From a checkpoint of a small multi-label audio tagger: 8.61M parameters, trained on single notes of musical instruments (NSynth).
Rows from block 8 of a small multi-label audio tagger, named by matrix and row number. Each number is 500 + 25 x the weight over its row's rms, rounded and kept within 0 to 999. All counts start at 0. Numbers have three digits each.
Before each channel's rows are labels from the 100 clips, of 14976, where the channel reaches its highest value: "responds to" is what is common among them. Only what is clearly more common there than usual is listed. The data: single notes of musical instruments (NSynth).
# c30: last pointwise conv (model.blocks.8.c3.0.weight, 384x384x1), inputs 0-127

responds to: electronic; octave 5; organ; instrument family: guitar
c30.371:540475520498491519479501493462482553504510503503472486499516494481508456490477487478474523528514465569449499498514461482521485579518520465465483508500512443560532537506481493541543476469485509490462481473480529529515524492479468495501492534509533532486482507474531494447492503437518528477515496504473486504508513507489497475489519483497485491505510503523482514504504475494501497494509

responds to: pitch class G; octave 4; note: G4
c30.207:492511496504495480456498529482482503491503484491524503464454547441482511496510502501508469470530481457494475502483490506502495490507517513502486486495506495503520484519460495480508451506451493538500509492482453496494524465459480510544491531491479470479453519474522493519507482507539493517503532515487493476506482500498504459479503473455528506467501467477456467475496506434524468504517

responds to: pitch class A#; octave 6; pitch class A
c30.2:501562438473465488507486511525493511541534493559508488478514522503504494498502505470464488480474493517481503484486490464571491459511501513501509501513499461496464464527490475516473463492454501480510493481521463499497542500459539459525500491450507518503484466474486489493511494477544506499438430489523492463483473484493529483499511443471487507526474479482508477483506466480493490496533

responds to: pitch class G#; octave 4; note: G#4; note: G#3
c30.18:497465509488463448492505483487519497472488472486475522488479505484447472532533513471520501502512471527521489480514443460500518533513479520483490489448482457501464482484465493487499458531480463530479475485484498496542530472514502445481520492505484443484498510498531510482496467480501544484499469513457478462558489511503473448482438503514538484467473532487477489474513527515531487520492

responds to: bass; synthetic; octave 5
c30.318:528490491476451523494500532482498507480459494506483477513522518500474519515462500480482435451500491525457498465500452495497451533583494517523442507517540494532480576534445519501474492534514508552516501513466532540560500478518472510523498485515490528493470443498541472497500482493506550529494502497471511512580498485465488498466477505481495488501510488486524481486496472483510475510500

responds to: octave 4; pitch class E; note: E4
c30.355:530515486508484501472518517475502535497486483494518517494487479456461500526505521508531491473529469512467466534463461475508506509505551485487480483569475469538483467506497535478469479571516528525518515489507524491509477491499478526468483484495495487477502513493484534499502498481517494454480481517484497459485465461507474469498494481514484560524505475493460465461490502467488506490479

responds to: octave 7; pitch class A#; pitch class D#
c30.10:510540524469479464468497495491519501486505504505488471479507510478543515462495468550492492509482475541447472514502530510551504571543498523440492506493480570502485476509502483541489497502504531491553519516497508453493521482507491490471487475457517453485485501519499506536468517481466470499472495521519463478503497464517518458506478490477538488486473514533470466470483531476435514497517

responds to: octave 3; pitch class C; note: C3; note: G3
c30.321:531516530528505519501503516480463513487495497506494483516481483481494470517525489491460498506477475484496462549502495522526509512474497500469459447543523474509459487457486484469487469474483475524532495504448482437510481487512469509500500471460477442515487492505491497514544472502475477457525502497501505505495479533533484538478567466543515503458493503509486522481511467472434523490471

responds to: octave 5; organ; pitch class: G#; note: G#5
c30.66:489503564520497521510498496496523501514514526489485520515528516505496476492492560487489500483508488526553529484533504522512496553569504510477489542506545525464517467507484494538515467519529521468504513473500513457505525518539500478457541506502565454518510476526493502472521499507457500554536529537474518482512510518528521541481513508508485517472521471485469549504512538517472473500537

responds to: bass; mallet
c30.365:558465501510531488534542502504498500499517465501513462521488493499484479487509493463540540525492499503493495505518492500520472539521528471470463482505495501603491593517501488519485509505492475518459484516520481526482437532455479519502507507557479519508517489483535476504518495475496527488527515486510485456485550483492513496478491504476501484480509542541490500461487520478521490460454

responds to: octave 4; bass; pitch class G
c30.156:484511472465487443531519498465479475462468496464493497491476469481486517547503466566459514503448556487505517482475490472507484525475556464515464450540508509460515512475497484539484465490447475522521538491488523515505510488522502513484471510501478541540510468516495536509479482483507521479519517536435497492478489515528502458488516468504487515538460472516487482458509517489524494486452

responds to: mallet; pitch class C
c30.55:468507518490492536495520507477472532530548540497508507487452497474492527515443467466540496494481516538478492482507532515491448523556527454515484476507511488505457507534475489493471509513493514490516504500494465515494474538448519495491537510471460520453480494490489460528526488486519518500480496483531498471502489491494540494458528484494521464488551499488488526502508499504534507542516

responds to: pitch class C; pitch class G; octave 8; note: C8
c30.192:542472538462479462500511496498472495485478524477502468501535459470458542521509503521453499482531485487479465482533452502498521484524559490484472502508463469482454484502499501483507453520516471511493470515477504531511514483486469456492488490496513523446489501515489508495498469523521526512512490511503468488492470467454530440454490474455484470491507555491448546478472471465471485544516

responds to: bass; synthetic; mallet
c30.95:501545534512494499486505517503474481480490482535498510501452508500514534479504522505507487483517495491486515488516454495483463498530498478493494471474535563500475599474497493512502513519517536495513481508506478525518479477505492462490491467512471552501466461500539491479495490483500521512520504520482519495518492520490518495519480478454511506496507497514496503506517464466502427499492

responds to: pitch class G#; octave 3; note: G#3
c30.351:506493469495497483470507494443503536517468479450535494498488463515484528566469486493466497456550482516480461509510497450473505541501534493506501542525498477517508512439524507515460494525496521520533476486514455475499492449451467516475502497505489496500467496458501483492519463454442509525497479452547508462495495524497481511473526476508505511520482476486476432485521506496476500520512

responds to: octave 5; organ; pitch class: G#; note: G#5
c30.367:456486496512519540529479518484509534461484517521490508536490513500509506534465513528480484418516460471484478489535475485474492529460520504495481511554517521544500506486472469473534505510510493543499549476478498528524464534507473520566528533502472465504505499541510507488538479485529513504500462485511497483491483510513512488521540512527540542503478474486510497584501514502518483482474

responds to: source: acoustic; pitch class D; string; note: D4
c30.300:473520492482491504490468541563504459503460427459490479530515515426479494484492461505537463467507498481506491511521485471526560506491518555515455489462499462422496439514471496458532491512490462499498557479501453470516489485496499538467490511491477499534492498494510555484537510510537501483475480516431463466506480478495479508459482470477520480500477478517538485496442488500500482511502

responds to: pitch class D#; octave 7; note: D#7
c30.86:478578487466466495541506491464475496517472474468465464445489548463509488511499478539486473501486482443508466527470475528506497485500496491476477514521526492468468448478482487527537498500508517492524526511476498476481498492531504469526482465470478475495489511515468476513484515476553506568494502535534479487479467487473469485496497506499504497482480510486476495502507497494488520524493

responds to: bass; synthetic; octave 5
c30.56:530451593511467471502527520503480528531509458500513494484536466468510559486569495491509544498518483478493490515497530471457480489517477480528503513525457476495475569512488514512498519523466482495512474483499494561476493493504520476521480484479468481507505498459510479466521509474474533501517506477476497560485507525465510486478511519470499497476495497532485477501482488483507534505515

responds to: pitch class F; octave 3; note: F3; pitch class A
c30.168:536557507487493494489498516506476517464492504492496488480524478468507540467478457463494496478493516516496473571479506450601498488496490519475493495467464509506474455507486488489495446481459472465505525550509478475460540495475553500498486482521474551490517498459472512491504504462552524464476502471492487489508483482489489485495522497499476498489489488520471526463467514462492536468546

responds to: octave 2; mallet
c30.130:466496495473537474435448447481430478507451519443519494499522531494496441532487491524543503533494481493465525472480500479475459496488572479506464482526492473492439504505514473513525445493455516514484503547462487542493496537469511504479479459491518488471499485502513499529473446493487474525467493473486479486479516478468535454445469530429505478534488508499500469481510492466492496491519

responds to: pitch class F#; octave 4; note: F#4; note: F#5
c30.178:484491522446502497463451525468465505487488491520511470519438537492462505494528496505527452534531487541450518470512505490475530465443498507510467513499516499496461498506480550547515539519486507498469493499468499517519520533491515478515512527542495517437488508458450467504473508506500445507511508505484527518516468475471481484491506491481483518498467481485476468498467461489512512545511

responds to: octave 5; organ; pitch class: G#; note: G#5
c30.82:529497533483520522479531500512485489506509462506503530470520550505477495521500481522551476524484513566471555520517561513508532504528498493459502484502549494496546458498525498474465495517530537485474491477479505488497503485525452504526525524477598493500520526521499541466494536527522534483491496504482555480503492523531489492494478545517500496487502528500523474501496505499507507472479

responds to: pitch class D; octave 4; bass; octave 7
c30.152:451489516512497489527522516514516483498495503502482480507483501459484518461500514526494512470497521500459472483504491516509502507481516491471511502484518508507462555489494466523492508488497489520466521455497469461507494530493494456510534458465510507479478453542494523513515473500501564517487523504458485478531510488466458474454504487534478503521475491471546465498451447490526508534485

responds to: pitch class F#; octave 4; note: F#4
c30.151:547522482503459498479477487509472514470522498532527509504491510496529540489564481561491491498535529493507476528441421489540481505494526490487525490432488506531480548511502507474483494493499504495511583521455480534508511484468539528483484444516493506482471490479475508506510492450500551476462517519498456495501465512521501478490463471511495519498505509499512490488452484475509545502483

responds to: octave 2; octave 1; mallet
c30.302:504472499510478503488503471509496539491466493530464469503516452504520484501513495506481474456489504489496496494484551508451448502491495471511495482468499505530491490483488491543475471492488499520536463506498501519519455522471452511525539498464466509484491455453579481500482505480540480507499462469464529502518500507505499490446508492522448524481485480510513506511522492497500473491533

responds to: pitch class A#; octave 6; note: A#6; note: A#7
c30.39:513516489501519490494488472463504506467483479488511477492515521461535542535510468519461491479459521497508491470478492475583487482526458456471506508500452496492492499495502499502498439520436532494552513447459496502500504459480527492499465476514458474451461503476489528461516465466480471490472513503490456475506465525482525512468517486466498507490466532505459519469487495488477472478456

responds to: octave 3; pitch class F#; note: F#3; note: A#7
c30.343:530469535486510493506508481522445446505542512510491477474505507526496509494515493481521500515439483492505532505485483491528468472525518499511515483527500461491472456476503475467470523492476511529507503476457454462446516493484466510477515486508490439480498470464471476514488493524496467596490494521528460499506501485479542447493520481462500531497466484505502507467505474510480498506493

responds to: octave 5; organ; pitch class: G#; note: G#5
c30.354:486447536493502530519494489477518511548460514460502483566511525537496527500509532488538519511532487485477497494525509544474486553439577523495489513572542479541482506509521497498504489493508501521445533503510519508509475514541497543553504522496491503531536527490511520494526467515474483512510492474466489497495483543517509525518540503509443548503514492502515481586469511490498457496498

responds to: octave 3; pitch class A#; note: A#3; pitch class A
c30.77:538550501498477463500505504513536508490470476472492500464484500446454460504505488475520452493526454483453503501498478516532486534496510522491470515513479449537478482533508474527513534502504481512521542454469504475471468465476509488524522476451523460514485457491507502482528446497502468503450465515506489492511513493475517466453431509461487434480489489518497494467486496463542504509517

responds to: pitch class F; octave 7; octave 5; note: F7
c30.229:497565472511513498474495477471499447465466503516509492529532541462519499459537456558513502497503521477502508502493520448473473522504502509526494458502475446518527473470506482517509482495489540503502498496469467495455473500492514504462455476480523511468522485513464459513464499481471499506489492473472479487490509476486516485489505503494460481507496513463505484497500486494467517507478

responds to: pitch class G#; octave 4; note: G#4; note: G#3
c30.49:503529494525505522497521526495521478524470439488489487492517435483483498510499500509444504442516482451474524472485508514538496496473522509439509474459539506462507520456506531526486477513488460488509510507496444565529484499480459463512502501479472521514459500506469494485520464459509504513499502517510458487511464512508548492502476516472518436473464479507557471483469491487507501496502

responds to: pitch class G; octave 3; note: G3
c30.218:483494498490552462533487553543512525505484488511473464494502471471474514525493441516507475486537451487488466516500533486471532506455468486482492520488475504477502493464496478503469527495474496483454535494490486508486510459478494446502479509472474488492519475540502479511540532484500531464489478537449501480502471466494524492507546446474527511500508514497504523535469508468527436513515

responds to: pitch class F; octave 3; note: F3; octave 4
c30.341:508573478503468528503496511478487527506467487445493465472515475479452511499499526548471486464495468496535467517486481492487532512454510482506476464523473517493484507507476509509498526483446479493480505489497508506488488501440470481450521475482476516434476473460468500512469470486510525443506465499508479510512522499460517468482502514486505498540506483519450513531498452494527527448515

responds to: octave 3; pitch class A; note: A3
c30.163:514515512492492524499507496494486528488520496568536479485476460527506508432491478491498508443511505477486500531478479504497502504488478467495477499472477464451509464489471436478490521514489495498497489488481479524503464485472472465486525481471483534495464545483507509542517465456557506521456487522478481481525516505516520487516483522473506539490504479513522537488546474468491511459502

responds to: electronic; guitar; pitch class B
c30.217:531495513527481526485514500487492486519549501484536509459524452476522521507503497513472517493499441508505483457486541511507506522519510522491492500495454488466463466520462461532569518467482519504497498528478466530518451465512435524492493527521496498501514474501490518504485489510496545521465472458521493501497508441496482496492537466498513491489517488488499545493472520517495513532530

responds to: pitch class G#; octave 3; note: G#3; note: G#4
c30.35:477500510485513508473518512470467501470490471468496470470507490514483475511534515539476508484479487498422513469474466490479534482509472504512509481540471477493487511510495468533472465502449519454459489470430467531501483504500490549475477461498478503518526474503536474492483465467481535498482534538538505480484493453469496502481481491442513499508480480474491521485488456499509459529523

responds to: pitch class G#; octave 5; note: G#5
c30.186:464491506548471515476489505527500496462475471483463508484520487515499483470528473498504503509508469469516504452496524466456479499504530446433484487474455502484486455479494485525481466516491459564496488465493467484468477472503467463483454510461431500476474500490474515461480523449495521458490511469479465449527449499502507452516492531480506538470468515479507504493545507505513493529493

responds to: octave 7; pitch class B; note: B7; pitch class: A#
c30.350:582519476511521472489484490444492470496505455439517487511490482464505494487535447513494470487528556509470474452492548487515461504529497485509501506500464497496422473494472488502496476498469566501557496475504486524491507488458470506488491495482497548490476495512489515494460481490492518547472460515475485473512481482479510479460517457473484500506504495466450507511503479513457484509517

responds to: pitch class A; note: A6
c30.94:505484510527486474484542448501511571454494498501505485553496493483465538495472504517506487493477504464480489551460527477543507510502473467493492440580510469550476524490508552508482504473450499499477494485471482495502468483532554500551537469505484496484462535505489490482533506505494465489482517514468447501492459461469513486436502485505508485554487461481517507509471506513511449497462

responds to: pitch class C; instrument family: bass; pitch class F#
c30.51:533464576517492529471501525519474484504475486484543530526515489452474479466530488455496516540533449478493540513477459522525487501568491519495494474489535472483499532509521512501494511481504485471526535450512469505536484483482518455489495500462463496495499471519506475487497489516534525452492531502508481526509493479521507494493510470504516520511485484496476515485493475496515519524529

responds to: pitch class G; octave 6; note: G6
c30.89:473523536499505469504455537504465493492506451464466457538489491506478539590481522478467500541500498448522502486489435510459511522482519494531466533527535487482477524486493483491518472506486477489448511513495479521483492508499511526520483534502541520483494475429537486476491468489527497482507516518474518469482478439511547498472538478445510510464476532460466473511451465492495455518503

responds to: pitch class G; octave 6; note: G6
c30.5:458501498483497492528480494472465487464472489492517478497487493519538534556512517493470492449511489476491497506466479511519519505490560467504486536539484481531480460509479536486463458494519501589512509516460525505477451505542466493548477518503482505500507485519517500454550461459457529499505489495461489443460497490507528470499521482490468499519481506521485497451471504489549466555500

responds to: pitch class A; octave 3; note: A3; octave 2
c30.259:485487498494498457470487453532459496530499467506466476472475513486461478510488488492470485451491394478487511509474521519521482459476516501486450514519500523491488513531495489463475504456488471477544477499489456471490542474518486504492513472468466524512437491475494495521523492489493494516478488484497471471530445459499502526498461482444528456495453516514516485492515487514505446514526

responds to: pitch class C; octave 6; note: C6; octave 7
c30.106:472462504474487498476501532507490479507502535492489483487497502492500503451435518489506483514486472475514503479492475540500478551481449541474483515552515482518471450480496500445509495499475486485498440484512494469512501470475492510488521516472477517509473468530484468476525449502540497506476478488475452461478525497529541470481551452551504504492487510482501486475506500520516492527500

responds to: pitch class G#; octave 6
c30.62:495498511515484507516482508473434525498458509466492512510474471488445519548466484464501521469503505479469507493465530472526461506494458482512521506517520471518509529521507557521496499513481546483491488505478464584518492480461498476493532476470504526487490490501486507528506495513497516487538485501515464475562494489487502466519484492521478464499511469512508519494510474473502472512472

responds to: octave 4; pitch class G; bass; instrument family: mallet
c30.262:521507487527504489468525518458510537499520487511489475497468490480515515534514467434507438468507522497498483499472463503522524533537526475523479476543484505502469571505526505491493495482468506538478542452473473527534459459538505491511499526453498547489461481510512489482537482489512550499525481496456509492503490508537525537519537474475526493502489489523471495511457518495497459512491

responds to: pitch class G#; mallet; octave 3
c30.268:505519537581507492511508517484473508442501506503503519481501472501498472509535468456507496503483484484480531524469476512538457549506507464494465442479482464588538578485521511515515513531424393513483477494487478511474465493484490518513509491518504511513499500505482473529498464471485501486478482460489491458477533480498513510505473488461472491511486509511503468493522498488502495480464

responds to: pitch class D#; octave 7; pitch class F
c30.243:501574513522508519481464520531494468535476473442476475503518498432507512512511516550506493518506459498483472447539489485503501491476524508430483498559491507538524517514502507518508495533488485480491499502521494543513502535458517487498446493473499471524525501505489520444489550514527556529504521512510479475485456483525503478486497469472508486504507498484498462430505502510486488502488

responds to: pitch class D; octave 7; note: D7; note: D4
c30.131:497522513478484495505502499503499494497560494466498492506500484478524475497472507531470484460505481495472451476504506489520481523469541505542508527498499500527506479485529514469511521514460497505575490465474467519511495482535477462517540485493511514486487482506483548513515494477464522531511457484505518489468489461513503479492485445477463527534522483521497476577498491471515477493497

responds to: pitch class A#; octave 6; octave 7; note: A#7
c30.236:565542464496439508459522494509483474507508482544488479461489519481517487469500450551490521521503503550495490472517483485578507508533502490476439504481500506554497485497474518513488447507505528510529525506470499506519501492490513480480500471486499462462478498529513489479478510449494528520506506501534537432514478492492531463475474476503500463432459467488495476522507505470501474509498

responds to: octave 2; pitch class A
c30.248:521506499515555515441499526479515508541504496504484488516475530494506501460501484505505483493486496493455495491475506528508526545445472458490481553447491461479498508491459483515490462526465495510505487511498520473488540471504507440520478487516489485499504477488446460554502502517506554621476501495474464476486479506494477498505488505482467478498493510517499454491497475481541504499488

responds to: electronic; organ; octave 5; pitch class: E
c30.275:553507491511472506476493460512485520527495518511494475478512540500501480507528499523521496521558573495489506536483485487524501508479465501515479472475499485567480552517540487457448435490487484453476484524489487492487492492458486542480505500523514524439501519508460490430485520533499499488480505518432474499456519440477493507462462471503471490484522486480487516466480512485490499505495

responds to: pitch class F; octave 4; note: F4; note: F5
c30.124:502552495480502462538485477503507508482474530465512473491493532496453479497541482508492488461564514487512462499545496484495502532513535454479433499496482447499502465526509509520539475499481470491472495504481491445486523497494500523500518524499478493496479475487469513470497474494504508474476471486479459528477512487447465527450500443492470526512506503508489481503486475481469503496496

responds to: octave 4; pitch class C#; note: C#4; note: C4
c30.76:505513498489476511476546471551464475517469571479508508500507496449475502492554517514483497488479515518478506474516535481508542491428527475444495470509473492466477502484502477536524469490459492522501515504485498487469533464484493516501441530477504528519492477474514457495507493516483505501476532469484480515515453517484511475477529482487458483507490495535543531441490523492551529476542

responds to: pitch class D; octave 7; note: D7
c30.250:476560502498519476515502530516482435444500536451509475502514496495511539444488486558478485497482511480506452493489493475511505546541523495484490486458531524474491511495501448547480506454507510504460545477517501518532481513485488477500565474470499514486493477516493485523503483477517554480482466519466458519488487498497504491468461449499528525497486465532509518546476481478559516513500

responds to: acoustic; pitch class E; instrument family: brass; note: E3
c30.19:462494546472473455517465505448463478498499495534519483498431467447473511533465537523510478479483482475468502563521497466483524487488524490475442471532507466432482461469504467492497536518484532536511507457473480504484491466498499508516528486503494457505490468491486487510513497470473467520483476557471480495484478491494477455497447474515477533474472515504472518510501503520459507494521

responds to: pitch class B; octave 4; note: B4
c30.88:520457516525473482499520473478471552460516498526532448477498477490493523501526491470538481467506540447499469504468535464475478492470506485489507502515486509474520498494477472535507506495446502467490539458459509529463504518506491503464517473477520480518470467486510508469522488533517476467480506523464452516500478451454515461501535462487476457507528491476488509516490498531493479513513

responds to: pitch class D; pitch class G; octave 7
c30.43:511521497472502485484477545477490492474478465516469476491492493507498595504477454484497491463521493505477448487464444486557533543548595548493492513496487467500503450483492504507495476471516492550506554505491500489499440506510487452507532524522513496493501454531467521485501509451524521527520507452523463451477466490484527491490537496477500511493507498461466494560507482471536515530488

responds to: pitch class C; pitch class A#; octave 7
c30.3:497508533524479527505518514495502462526496529519540469486483511487477499464457480510502513490477519469483492458478489515529437520526489488475485478533500498463485541477510452518466487478499493481496490475502503500529529485471558474482486458534516522502485483510447525528512463492508525515461474505497474510497548512499482510474491473464457496521483512504454464484479493480525488494509

responds to: acoustic; octave 3; pitch class F#; note: F#3
c30.237:504493514523544487482488494525495469523450517453447500483508520523458477541469498474512483499479458475510525525481524468453524469494489515488480499540474451502478418454498513536497473504497462517502511439477471472528445500494501521482495495455503505496517487488471508500540495491503494470492453494496488476462451514480486443470498482468492482491430506469502519476488456522461519486491

responds to: mallet; bass
c30.247:503465514444489460490484489473496503481485509537505458464505498474524512484501515501493527477477501515501538488477474490540491518523506520517496491490501469503472588486499520547487513492495536501543518499517456537448493486476500472488523513479470596519466499476513514504511482453479508516520456476513460464503503502490529511489451483543494481502504483494516485514486531459503485523494

responds to: pitch class D; octave 7; note: D7
c30.212:483526557510506492481503493480491518482449458482509511504461496460468488449523505565468490489519463503477467467515467476446485516490468500492505521500516483517518539489474505553502521508501497534479531518502487526488467519532480533500516452491487463500499482497478490485482514474463530540490544533481478523482526523481461474459465478508492504520506498452462506517497489480527464543490

responds to: bass; synthetic
c30.74:456506483499485479518537501486500526482496494524492461503479503509483468443521476494508493500554486482491496503494481485510469484544507478472457488537475462543498459466499532545567463485527512525489481454498515518466502480476484483542528525504503532461459482508495496510511504494532546471474477490477453492521506508498489453483478513511477486501552490475492474477447470491499514477529

responds to: pitch class C; octave 8; note: C8; octave 7
c30.140:475439501520457480484514528466460456557551517453522497478475464483505471523432516495531494498496514545501538472505487487471522492531497472482449478492462472452475544505552502472486519486490507472506474481477497503539455485463489461482534478507520525482474495474496551511499512499524493495465478517456471490492511488509488527471530486502472482532492466502508508518455499496502482464503

responds to: octave 7; pitch class D#; pitch class E
c30.36:508607520484483468489480471490458464469481486492547473425496511472526497445470463570497489523529511466497494517483444539548486528504485480467498494476517502525487523496518482503483461476498547486510551486483542458443501474484511584505479512493498513509468531479480528527498504479538484539465494498503500498500504457494493434500480491504481473473516492476484467496491502430487518454492

responds to: pitch class C; octave 7; pitch class: E; note: C7
c30.153:508471528503513504504451463448533493522493514481501502508494518513509495445505508538496489511484519511520501501493490543507519489530502501486482546478472518485493460512506521491497488503487544497504524512524460453517528495464522468456532508498496510477498522486511496464494493498520474526479488467503478490538470480510517493498501480515466515504504507448485512510482474492500483533496

responds to: pitch class A; pitch class C; octave 7
c30.375:495474480472505531517521472477488513462515541508481495525471509490494530486502529483454484521482503438503483482497537527558479511535460520437501496548504493475503506458554548498506471465482461453508461523503496507548539505500542502518512497503468544455471457521454537456488485487514498511486472507480501471526509501482526498508520470497524488503483449506505487464503513508542495504509

responds to: octave 2; mallet; pitch class D#
c30.22:492519519457482470497511465477501535425470516433482501505539478482497512479465501482493548480535488498459509499485533460463487524476529499467480463506489555516547509482526510494450497489459415513486499474481513508467505508513469503488437491470482467483465513504551517544469516462493537464485495516494510518516485484486508511486457534489493462475468511469486463464515483473484498501471

responds to: octave 6; pitch class F#; note: F#6; note: C6
c30.270:510495511482518486467484486532446500522504543499483456534573518501512578497482552460507493517465480469456468447488507481508553516524528475512494501481505482498486450479467509495496528510474443510475474511501478502513465507494496490459466534470496484480506464501471428491471508510511504463458482483508484499501502484454501468502517506475526485489467521461495498489486475489452499491494

responds to: pitch class F; octave 3; octave 1; note: F3
c30.297:502518514545487503482505560520501490503540490516506503468449482458464487523442511483516500479494497467467483537486511466479502491473494437515515457472476431522487457457500455489492466490502478506555525498510476498473473471520493508521547501476473521501530540486511455484510463480494465512494459479483476467497495477515476465520520504503523460468467515524486521531501481544478524526523

responds to: octave 2; mallet; pitch class A
c30.20:494514515477490494470480460532516467524471515478494485489521514466488518499484468506516472486530490463463508492503537487440525485475509540542496486465503526484468524497494554480514468546497478484482460472484520514536494484495484495481469542515480485522484493505521474475502489524503482519496486442498458510522475520511459452487479532525536462455490508506503495491483519480499524474543

responds to: octave 1; keyboard; octave 0
c30.28:511509532504498527468484485496489505460496483501483477478458501503499515526512460512484422506506486454478498502457510442472467480506511495503510484488468462444495549521518529460533457525481511548518528488493461498465486491478433493537539508450519537466519459486473510499470507494493498506476530495471490491512465527496516498466486512535520500484517465481514538468485457488499516504512

responds to: pitch class G; organ; note: G3; note: G4
c30.316:526492501506461446504504533495499505479457505466491471465509500491501534503503495501452506476510492474472513492494503483513551540479511454512512503518482501530504524457515446503508459512499501471483515486462473522499484485492483446482493499495480475490465492460513458498506493459505511459537517460516543501494495481476532499534500473472482504482514493489475458534464495465543493505528

responds to: octave 2; pitch class A#; note: A#2; note: A2
c30.260:524494496498489480459471479550459496546501485478502492481483500514492480473476476503509492506550468491485527500465525490504479511532450501492468493488519495492488483449512495501498488512474510473494485498516460512481503475467475490466526486465471518483468475466489473463520476444489482446515508428498532486485465524482491495462472517517536480459485483475500465511490462532510529508555

responds to: pitch class A; note: A6
c30.331:509525493504461484504470484521480537503525517525510465510538483489468490458475473493482475548482514536478492535475600522582505502456443466474524476550497516493490485481552521482483466467470495457496477500456505431475519469456505507504509498519464530465463496521478517560532468472507485504481483484491502490517474521503519491459495494495526475516497476478490482477464529472467487489488

responds to: octave 5; organ; pitch class: G#; note: G#5
c30.306:549553547479514506551518503494495474521487475490481521491507518501514529487492464542533486477510510501509528538450526510513476527499477496541516550455505536481472412502500453475478543479480511540553432495517482515514537521485494489520511508486500571564520539477496493494490507502460497518531537472554512471473473496487492506525504515516491488505533465483503490482525510519520545461526

responds to: bass; synthetic; octave 5; instrument family: mallet
c30.81:516545513496489503514493514480503475516493481546529520504486517513507517438514462506494515529563526495487480505483460487429510483527501488467492482499483525544506555523525499457520513556508541542502495524517509532422450530468496478479495514533480498469503516498500488493520459503524519482480512516467512444495517494495536495489500479504505498485514489534497520510481474465518498489481

responds to: pitch class A
c30.160:447542514493504476485488501491429481486467524451518510477465524516507545508518486513502493471506476495491454556512505476540508461519501506477509485511544489492455473503539486498477491532499490467495503513519507520453465482527484486496483491479479517506500494489475530508528501517543516494459503498456473482501497506457493483479478488465525489500532513511530515492449505506495528495487

responds to: pitch class G; octave 3; note: G3
c30.13:441526482492501495501542542501507445493489496488475483505478515503444441477501497497502514524526461508506484522446460485475491533516531513488460465546455514507468519511495472497512468472527478554501518470482488467510522437507463482496483495473501530489488469488508494490577482509546539466527495492483489488498490525483551532535563483463506500535493503507460482508518504462527500513498

responds to: bass; synthetic; mallet
c30.238:520479506542524515507500457473492554537474461546519493471480479540512503494495449478512504532511474513533470482484478482488522522531478487505476449512491522546474587492497498557483461524485485507502493528523511565494457506493470504483523519502499580490476509493505526464495530478499528468473469501505483444492487459495511478491447463478477481449567501511480479488501488490504497495497

responds to: octave 6; pitch class C
c30.128:491481519513497515482519536464518510549544496491483463481502478497514464502420509493532487496512475501512482487510461519520458528530545497520459510515494490457504478516479496515496461497492500531515497525481526468531487453469515482516466467446487517548511475456506483472518484515526543527520507523493469512465508502481494499450521488460498488491490514482481520498499495480509540533487